config.toml
image_size = 32
loss = "least_squares"
generator_activation = "silu"
generator_blocks_per_level = 3
generator_block = "basic"
discriminator_arch = "preact_resnet"
discriminator_depths = [3, 6, 3]
discriminator_widths = [64, 128, 256]
optimizer = "adamw"
beta1 = 0.5
eps = 1e-08
steps = 8300
batch_size = 256
warmup_steps = 410
Rows from block 4 of the discriminator of a small GAN, named by matrix and row number. Rows with one number belong to one channel. Each number is 128 + 24 x the weight over its row's rms, rounded and kept within 0 to 255. All counts start at 0. Numbers have three digits each.
Before each channel's rows are labels from the 100 images, of 14848, where the channel reaches its highest value: "top examples" is what is common among them. Only what is clearly more common there than usual is listed. The data: Sentinel-2 satellite tiles (TerraMesh). In brackets: how many of the 100.
# convs0: first 3x3 conv (discriminator.blocks.4.convs.0.weight, 128x128x3x3, each kernel summed), inputs 64-127
# convs1: second 3x3 conv (discriminator.blocks.4.convs.1.weight, 128x128x3x3, transposed, each kernel summed), outputs 64-127

top examples: snow or ice (73); main land cover: snow or ice (55)
convs0.41:093150138126112143101141097135145106111115171159162142104142148131084147144099113129135147130171116117062119130185110161091107113136117117159101147113089158112137148147128154104120113119098167
convs1.41:124090145158146156127128142140135132077106091204074132150131151142108154135132147161124091129134109150138080161127142153121123159101122136111137094104111136130110098120155146163120113151171097

top examples: main land cover: rangeland (50)
convs0.0:113111156138123076124102145218105121158113112090107120131136132159144126118118121077132124139112158131132159128120130181112145139150112090149113139099155147129092166114142155141112103115152128
convs1.0:152175135096126148105111134089136093129113126138130128122099159092145147110146115111134112103124139114115074130140141106180114160125108091124120111131129100105127130119098099151139178085120143

top examples: bare ground (64); main land cover: rangeland (53); main land cover: bare ground (41)
convs0.69:105136082133196142132152137150114103132096145145091121120161094128179118111165122100152134128083136101126116144132112123151127137140141125155152133124080089138145090138094151124126176134140149
convs1.69:138135163123107185130131119077136103150117122128140146162100124139087134106095131133135122146168086130144158123131089128130134086115085134119128139129142118119155149136145110101162137116131122

top examples: bare ground (59); main land cover: bare ground (47); main land cover: rangeland (46)
convs0.24:094158141145126123118106117108099119149121115131152139161103127111123155119172190089087131110127140138133173120146134115091130119128148142115137150091115115116070102141106092097131161181112173
convs1.24:150157096142143144118109157155138129120086118142132131091096102120137132135051133091105169135127172119116122111115107138125150081103097132108136130167154095144140184128094139146134096123133118

top examples: bare ground (61); main land cover: rangeland (50); main land cover: bare ground (43)
convs0.105:101133181147156152174108129144138153189129139131135121151065146179141136093199115095147125139135139133105159156126096094108148121121119155139136122084109134137125108119147130153150131132138157
convs1.105:173130146111103159108164110123139131154119117130165133120128124094119167148084123154148126136134124165127127164111133163140122155129091099116129158140147153072133149103152127162147148115126117

top examples: water (96); main land cover: water (94)
convs0.83:155153131102107138193151146163113167160110098097096113153160146109138118111083099117098141135136139114101110160148159162102122130110108129100120143085167125113108120151126137103136144172163146
convs1.83:122146120145115162139079166123123120154131139174127140074094155128134130102135133129097102107136120126153144100062114118172155129111159068130087139128101103109135118097120154172168109098143132

top examples: water (86); main land cover: water (81)
convs0.118:126119153106163163115127124095105114147069136149114090092086122167080127100099103084126166155126153149143143127134135129128076131094132129167137084092132121097108113101098160116154108095151123
convs1.118:200116106115106139124126145103121138115165149154135141094135146097136111134158152179082124137123126096110119129108131163163127122140148171101142145158124123111103126120130092155118123158139113

top examples: main land cover: trees (40)
convs0.56:093128114139117159160171148124150114122123124141160123145169136136093161136126126113153160170154152152136159179154119139122123146152123141168090113181143126133124147119129215171144146155122143
convs1.56:097081118157106110109169074095113130129129091145113135127127095127110171120136124125151101076109063091109141171120158139137110111110168144166137141126108150109085118142174118154083120169120121

top examples: main land cover: trees (41); main land cover: snow or ice (35)
convs0.125:095140195132105121104152109127107107140115154126118107166123169130125141118130150106144110154124094162133141125112131105096079121136126078167117082104137159104131118132146139127129108130113171
convs1.125:120101148112135134118141154144089122127133122138148127121111117072124164082127098143102195128096129155110101159147163118103135142114102162096098156101078122148129132083129124106125142155122075

top examples: bare ground (57); main land cover: rangeland (48); main land cover: bare ground (44)
convs0.20:086160151132147136119130129121158158084149116154116162145174156155122134143175120120132128134137125131212141097118100144121145151142147128119153142135130110132101153161090092109129160121131157
convs1.20:148127119120119104140112119120143087141116105155105137134106126096115159142096157135109116122142145127054111148166127111129142150090126118143130167157169079116067124151143117119123144172171168

top examples: water (85); main land cover: water (78)
convs0.17:138069130122116103150130132147126134142100125146087135144123085141104146081083115147124076109149142144087128124111087131117129132087129136122089134132169123122146115101126117123155130119170186
convs1.17:152117122107155130059147135109157140145150156112129132118105153128145114139134112141119131108118129151144125083115175135119123135161114105144143112117124187116143109131121131180093181126080114

top examples: snow or ice (79); main land cover: snow or ice (70)
convs0.3:113130106126134143147165107158109100096111149137187187141127135118140141134160103150186125123182125166134129125163139144126114092143137121119131123121153188157104151092178125159138126149074148
convs1.3:139145150151093113140140143114126147117127130152091138138156148161113147108086168110126108131111117144111096167137136157144160173098111133138114149126106126091106100134167107094117153129181124

top examples: snow or ice (72); main land cover: snow or ice (68)
convs0.112:167125149162175125150094143165120112114153106149100167136120140185176120167123122117157120194143144129124118119124147105135145149163146117112133128120149127123126153144121138089119120140124137
convs1.112:102139143125089113138140136095140133120139127147105159162158156152107156148124123165158143110161155162129160145138073088136113124144126138150107115172156120112098098144155087154163142150134161

top examples: clouds (47); main land cover: trees (41); main land cover: water (32)
convs0.123:143117157096113123099129126123129172095091101118171102153130147119149145148139122107120082141137120157115123135135092096143151135138074154161117128137149110103117139136128108090118129149169141
convs1.123:109140087166107116130112139131146117112143135129101167093138111132124148102149127122163128123146142111114129105069117121111137133132163116113100129114130135126166126131120141123147081130072108

top examples: water (93); main land cover: water (92)
convs0.86:148154127101111173121136166096139157154076133125153154129155101114132172161114171158134116114147097143097133149136119157137124134128139182131117140170133137096147135134109135138142146114167143
convs1.86:096113086145142105084142096148112141129176133118108143110134148178108094127129115110134099101135116134122133091120106120111119104155140083119142091117114146133118141139154147134121104145102159

top examples: water (98); main land cover: water (96)
convs0.91:125154162098125176145157131075075164130094136142085159142069113140107160117106148078091100120118119106110148139128104134072109165101133122142119110133146086053121123128128130132142103117160169
convs1.91:170103088152148110100117138126134149176148149064125084115134123117148107140143120138101153124120092122139109112124143127130134102159143119121158125104109155145134148110123149168099143152106123

top examples: water (90); main land cover: water (87)
convs0.82:173134140080163127123131150140111132087101144142148155124163133145125148099151104163099122105147124138183126093118140121118133130126081154124136120124114172122127180073145109127144137147118113
convs1.82:108141124160114088162134150110130119119174152165119133136149138126174121120114166109177129139127148115091105134111106106143132115139152101144114105129118117074105123133123110109134134102070154

top examples: main land cover: rangeland (53)
convs0.40:121139143108167133145143137199146115176076145160154142137108110132128134172113098115125122108107103147129126101114093158135117136154143158119148098117103139132144139128091153153146138153109143
convs1.40:112155138124136123143142122120113144094129102103134167109126149166099136153069159184163134139144138141088123111161127156141118123104107049143098089114154173087108154133136120132152151105096108

top examples: snow or ice (74); main land cover: snow or ice (54)
convs0.27:093093120145146136133193098077162117171101152099094163108111065171148121133164101089152116145101114124132131114099133139156064107112123136118147129131131124139141149115135099121126152095120146
convs1.27:151158141135104146140119148144086127130127114132141138107157143126089128118121132117147127128128121136089162108139136130157164124172089141123116155071118115102131080112145133112112172154132141

top examples: main land cover: rangeland (41); main land cover: water (30)
convs0.47:140118109156094135146141122100138117126152116131169099115086147120153110139136124121142169114144136146102130125082126103149152165174140098133126153123149160137173167143130134103194100135106153
convs1.47:153164137159132159129170185183155116151128139178112180144116119122095108143113108156138129133128127143186155126116127116130156109095118140089133117145110137127114111120120142145110114182089098

top examples: snow or ice (63); main land cover: snow or ice (55)
convs0.99:127153125105166120155114105137145116142111152103141125105177103129151091124155149124186080161201132112149114103156097126150126130135139125090161150112129115117093100138138143147120138149157155
convs1.99:144149128172090128113111141130083147081137118133131147129156126128100122142115112115134156153145165124077120132099108163117136142120153136170089124154161145136119136168114131105169122098143145

top examples: water (95); main land cover: water (92)
convs0.21:109116111142122179129173133118113158116106133157178159135130117136099156136126161130182106149169105140138144152148143157101133133156119155129124106165134107108132180150112153151105142113131126
convs1.21:103104109133124075113122087104110129180148142119088110063150120165113113099091117127143111102116080094096107121119131111117123153147150116105136150126109146127111090120166115099132141170121131

top examples: snow or ice (74); main land cover: snow or ice (69)
convs0.6:131145137075163121150108125121196123143124148120131045095162127124131119125179128134181114127135115155196132087103113131156145164117119137160125138160150138143123121099118120129109126145112130
convs1.6:095101112184114128118155145104093121080128120127147221130108129117188112107159140127158164144157146086063112149145114132107122115109143096127135137105144132110117193158113102085138132122089163

top examples: snow or ice (91); main land cover: snow or ice (90)
convs0.48:133126148109107122108134115098105123154139103125130154125128139088162105150122083126075135123144140114148129124104142123096118138160149138148175121133115126114116152127088123111121046143142150
convs1.48:108142127155088114132101170139106142109136142139126126135128141109086138117114163128119122147128111147099128109112099141115173063104139086102097109105114123128082096096150110128152128151114129

top examples: main land cover: trees (49)
convs0.68:113091095133142157173137100105123160109145165175132136137162115120115155130163138131133152103138078144083141147173142111110132122148090116145133068138094103146143084071114116142156131120107149
convs1.68:123122134112128120058125114150127126129083116123100103122139120122102122103073130105118083121125095163136138112097134131090147090141136131120110139113124190111150111148167099079110104108109104

top examples: main land cover: rangeland (66)
convs0.120:096084154141131124108161083073127118126102098144118138175131147105138123122138093093082145144117135149141135127152109105101102119092117105137161084095137108090107147113115125127086107137116137
convs1.120:175136127114118119133109178114160134129112132157098155113132181144106147144102166171124111126155151104094138141140138131136137136108146177140110163137162110114084112107130138145146154159165123

top examples: water (97); main land cover: water (95)
convs0.26:166156088110125152129134164152146169078087112136158134126119107140131145138115150148132127140129109126107098140157157134132152111142149125153065147128140153091131160113155146143074139124136093
convs1.26:078097116135133131116135133101115089130147123137082151109160161176138082113115124141152111115121098109121147117110115114127104122121121117124174081108106099141147092137142166117130123118121131

top examples: bare ground (57); main land cover: rangeland (52); main land cover: bare ground (42)
convs0.36:113134151164137131156147148132145127152099138127109111113159115125122109095113089154143140095178188135116158136138088092101173135116112159176119103126108169140133111151118150150158134123082115
convs1.36:151110114146160120120146133180182166084142133136117140144096136159126151174121181137124116138109119163144113164142169211137106133110149118155122108099167163097095117150145105124153135163133126

top examples: snow or ice (66); main land cover: snow or ice (53)
convs0.28:105142173114121150095134124120117095090111078161141120103128153155114116137122142104123101150142131138164152103125147134120113121158093158150097099130133140134098107133148125098123123144111190
convs1.28:138116103116145129149138160159072129137170139165122130096166112136098154138111123120136168112086141096124116159135085127114132123141123130142131113101133133093101098107131097132139164208135107

top examples: water (92); main land cover: water (87)
convs0.37:087123160099148180131114105111120140100076131140124148134124106127086144119072136152095141140130160143121155112134086157121101108107120149129112103127131139094159122151107131152146109073140130
convs1.37:118125095134106081103080116139127136154175122128122153108143153155141123160148143162156104141121138121119075126112113155155117131148143080118122105118146133146067137106152127160160124179095111

top examples: water (95); main land cover: water (93)
convs0.35:081128133152129121127129116113062087144125128134151091156112128120101131118101113139082119096114113146139134130150113119115099088099136139103078168130109143114132145175095128170140104085125105
convs1.35:161127117136127121093134140139135114151127126127125170117125090103172127150137156145133117160123130131167128114087144163167129121138102107141154086123123132146103123098084141142139110157106139

top examples: bare ground (52); main land cover: rangeland (51); main land cover: bare ground (33)
convs0.22:117172087155106149137136127148127126075134176127156125132151099138118147182128077116149146109140163111135166119172112111166153119144159110136094159106131150175134154143095122148120142155105124
convs1.22:114157147129123136156136107147129125148110080120105161156090148149118133129119171141097077135166078125154136152133146170144112142088107125146096157128131100088118117153132152136123098118148135

top examples: snow or ice (95); main land cover: snow or ice (94)
convs0.31:139136135072160095149139110088128130125130146082092092150135122102155130095123127118146113157113115144163151128112141071101137155177090128131148150169129128141129107080139137118146106141134163
convs1.31:121116115158078115084109159098102123095176125146142152104126131101166109142188116098147138109159111109060079138116144150087112096114134112099125123138127155104121156159141147119132116158121128

top examples: snow or ice (86); main land cover: snow or ice (80)
convs0.90:111181155111156106124117128067168125101140121138123136083168149135138120108148116136137130140133110127150166132110107117120125126127090168126112113156134087105088095076162127141139121141143169
convs1.90:105100086128129151112148104131097103118104083138102154110102134130094130127111150107120140101088104083118144123129125140090094132137137142147118107093145181071109148128120130109116128117106132

top examples: snow or ice (73); main land cover: snow or ice (54)
convs0.5:116128163129154177137135092094125178130132143151191116119152179149112136101134127132133107103127129139176132136128136139155143119105090146103122104092114088139125118169135106119149156157157153
convs1.5:127168119160108110127128169142136137143097095142146139120106127138148096104103135098134143190177146125111122144108125128098159147112152132135132166152119189111156141124107202123101085184148119

top examples: snow or ice (48); main land cover: snow or ice (35)
convs0.32:119154158103152115088200094127138097154128096087136112115137139158123108138151158135117114131109166184115152113154162123128144104134137107172135121087144137127136112137113159086144091126126156
convs1.32:137132127130137139133100179141102142114117102170137128131142142104122131137140119152115139175143116131148113152164099124127137113087085130089149129117149104102088061078130096153132108192125094

top examples: snow or ice (61); main land cover: snow or ice (52)
convs0.110:096118099157203109204115167140121140099129162137132127154140108132094144138109071130094128128092159114114124136112128153098113147112139151112163109155103111129123146131122091147131108125151110
convs1.110:148093132130128133117133101086147142190080156104170124086141132143126131144119151123120127132163094119110105098133167138114178138119188119149114111141127179155106116108147169131134117127110148

top examples: snow or ice (69); main land cover: snow or ice (60)
convs0.76:123140179162148169141179116149132136117124106099152167148140105095145174178080101159122150106140115139152107121101163146106076093155093149140152105095146110136131115159130138127135123145119129
convs1.76:149140135133115133166112137144107162111156120124129148108141149197101154119094164124158119132132164161141131102132095127150186149130150069138078120120148131123127119111177125115111132092137153

top examples: snow or ice (65); main land cover: snow or ice (56)
convs0.67:114113180113118106129127112121129142113145101137130131127156120107154122127133117173110173160107134108154106117117135113134072131148134104094158109115111141176107133106097130132079098114135133
convs1.67:114104120138088117116116133132110136100121111129130164156097141176111143100120154155135115142106144163104121136119088136130185102123120126122109118137158077115109068118124127118136149111115155

top examples: snow or ice (85); main land cover: snow or ice (83)
convs0.57:115125125129128137168164187141131147141131118128179219130144148129112172148135139131179112189161128136131121190127132176113152131141136168167130135147165117122122135114148160127132137132151147
convs1.57:116095130128149118141151096112132143128121141117088094113130124162141159091091123079139096050143080103100131110139132095138140153141147098133134095128085135091086111122178117150090115122111120

top examples: snow or ice (68); main land cover: snow or ice (51)
convs0.108:118179154105093155117129123070092120107136084095159136142106185141128148141123095114121132152112147114130113145105126117085103097124110106155177134113138142146143119154127088101138088176135152
convs1.108:141137149151149110198109162145120143146140140158134113083120133102143129106113149087144156148129118112124111106114101123141146086125134129081093135142099124110091117096119110104129129192168122

top examples: snow or ice (57); main land cover: snow or ice (51)
convs0.11:154128146145117125110150145149075115145178095115121138125093165103156141124120119134077095157142149110101085124138139169108102126124104145117136175106176137120121161127119083108146092130146146
convs1.11:092124137120095113147116159128110121130096176118133139106094108120136146118106152119128159133137124147147146085091139091117166115128129098115092130127097117109148114070118116163131135139151112

top examples: bare ground (50); main land cover: rangeland (43); main land cover: bare ground (33)
convs0.66:124115166148148137155127105112118139149097164098134082161094134154105133120110083120165131161154137134083148120115112085149119130088143100156156099099161155142104126168110164132164136113152136
convs1.66:180151163131101140117138178161154151146178145157176130112139117074119143167125110133135141190142165145138097147138122184137132109150086097103099153147112112150152105106108122154113115177125105

top examples: water (77); main land cover: water (61)
convs0.109:127120108113119161141129141112112129100080103137140146156140117124093124104072171140174114136132132149140143136135118149126175137105139152179097125142103110119102118087145124152147121139122104
convs1.109:127134127137165145145130120109140116133179156107135102096126131136169109111154100118134179116164105106092080096110109081145111112166146099135118098134095089126140160157096079091121115116109137

top examples: bare ground (56); main land cover: rangeland (48); main land cover: bare ground (41)
convs0.45:078139157186168134158154097143107101120160134180142119171108167160106161139108136116101103112117114159146138126089133100167141158123097164152124086105094101116145124125152094100139170093133122
convs1.45:149157116145112172149158140148171150182115090101155143137106102118161176161123137138159154164129133118167126157141127152114144101125141145139146152133152144146125147135142177157132110156124132

top examples: bare ground (52); main land cover: rangeland (41); main land cover: bare ground (35)
convs0.2:113115158172111159122124116162110106081110135150150151146139139105127113114117103153168167125174128145157171102124137101115100102084167125129110133141118148141121145119102111153136116102122134
convs1.2:118146136110154092100121142118168117143131152160125085116125142127124157156111137116125130126072126129111092148147120159103161101162105075070117097105137137114136069113128144103133149134154137

top examples: main land cover: rangeland (65)
convs0.92:118109098188169146164130142191123104136112146107126141131113123163104162117112096150125149143151133137120137124150102107107120132106165150143121096128130139108127143128137164186134107135092118
convs1.92:124124157113103104117173081108122163141117092152097146108114131157066134151115143124133162101101087134144125173135184150171127131126143160159145151093135109142114051156139124122113142109152133

top examples: water (92); main land cover: water (89)
convs0.1:120094130145132129143112140147121154127107136107102113162098135149112107098059151163102097091108111154075127109098122121091113108090143135110151115126164120090122127100111131111147113104136121
convs1.1:141139128113122114101142128091149120158121164108140119032139188114095135139166109119129141141166129100111095129132190117151118144142121136133119147119167124150125105091135150192114147129128145

top examples: clouds (38)
convs0.117:125079157140120172151138084126108144127122175099127100168100133135117164128152182161153081109161111155099113103141107107143091094137134109127112142082130133096090097168139097111145153090130120
convs1.117:135142132122139117112116163187094153123154109131155175107163103117150129153131092111120149169132149149160153152116148133097108119133111135149100129156117159179150170130117164132123041171114152

top examples: snow or ice (48); main land cover: snow or ice (37)
convs0.55:057156171126169151166115131120106112102128135141116137135114098131128134104121089143152148131114171149136125138097120133057119146093176119134156105103109112122119147140085117125089108115155124
convs1.55:150118116140107105109137105087103157182133151129177114102135175141104120142112161155115142124140118133071089108146129132127155138127148117109122096165155144147104151134157173122122120157115168

top examples: water (94); main land cover: water (92)
convs0.116:150151140107115156171168118108167145118106104114150151141137112099147178165132131164140114163144116174083126123146091125137134158132125177170097122159146123054123123130098144108099127096131124
convs1.116:084104112129148103086133135138107149139153155107076170088162135161096114129105121152131117093103122125133110098131118104137109125127128082122143101122110155174106126145158128154121109147080105

top examples: water (85); main land cover: water (68)
convs0.46:118117129103106139091194140118148137119125099121094193125099097135111127101120117154087135119149150134165141101147111093118127159153111120096127130120144121128121179138135129108118065078121166
convs1.46:108116131114128048125125155136094112124142115131108127137100190141105096127104098147184126139076117100112090133154146074152098125123108106125148132129127120112088108127108106128109165186159153

top examples: water (94); main land cover: water (87)
convs0.13:165125122088118126106093096066146173128129125152136162083116157077112139155097132122054140115114091137087145125161150130132120102138099121144121120145147089130144118103115104142145099098140131
convs1.13:098126120127112083140132137168091100134151142095112134137118143152117117099132158153094140148129137110139121101128091082121108097164140145111121130092143133144099111113150124172126133150113112

top examples: water (71); main land cover: water (56)
convs0.84:116156182166129170078184113146159127096145126125157095113107130120125119161166141120131138105141118128104091166124152128099095123131114116138124141117126143112143129133141153111133144089093128
convs1.84:136087120145100123135150111117079136142102095165101152100110149138091139086082138132117143132114106126161131153110128130132132143139081112114170109101155092134098113085126119125114114151155111

top examples: bare ground (69); main land cover: bare ground (49); main land cover: rangeland (44)
convs0.72:169105142087118137112119118131112090118133112142184076122114172128128130143163134141061080125149121164094126140130157144139116150124127127116164131091117158127163111138161151105161108112100117
convs1.72:128138139168120160122150174136138149111087139170101142154155078123089131122114144129115126124141166169157124134106092124122144138134126113112110121165160137108129124072119123128153103189152104

top examples: bare ground (69); main land cover: bare ground (50)
convs0.8:138149155141153133149170150159142096120120129117147114137157123167142119152150104134152070186179151143122106145172149136126112131119150123138163108136152152102145138138114153132142149080130110
convs1.8:115117134104074119099161112128101142138106130130105169131146126125094148162082153129126133110118141166114116165110105136098134141116121100146085125137139150133092109104172109135155118174130131

top examples: water (95); main land cover: water (90)
convs0.61:132137158122121099165119136099120138140111142115124132156077141161115145137097093135124126101087076160111144120137120098079112108057117153081133151129137131120165112100119083163140136101127090
convs1.61:115158155161140136101127127164179109181137125105147076106111136101126106150098138149153132163166128143141129129100170148174111098158152136146160123094135133122114087105107178162130143102118108

top examples: main land cover: rangeland (49); main land cover: bare ground (29)
convs0.113:119147170151140147118140094129140147126126114119117126148105118165153105141114121139095158140152135146117128105116155093121121120128150118128138114058165163130118114170135127116111107168092156
convs1.113:169158099140132108152108173159154134123139137152128120116115150130137176159118140166144180150122136163133134164143087157125152138111119134111110142153158090118147092106143125174172167147156153

top examples: water (80); main land cover: water (73); clouds (34)
convs0.49:120169100141133068141128125124135140097119156087145113156129133099120131141115109114157187177131104138094156152153165167123128147113145132170113170157128149121164114109144148101148112173133157
convs1.49:093134118137122173128148159161159141119144153166139144116114094103116120083146111121127127124135097109136115143090124135113118116116136122104139093112074106118112104148119151128114093148103063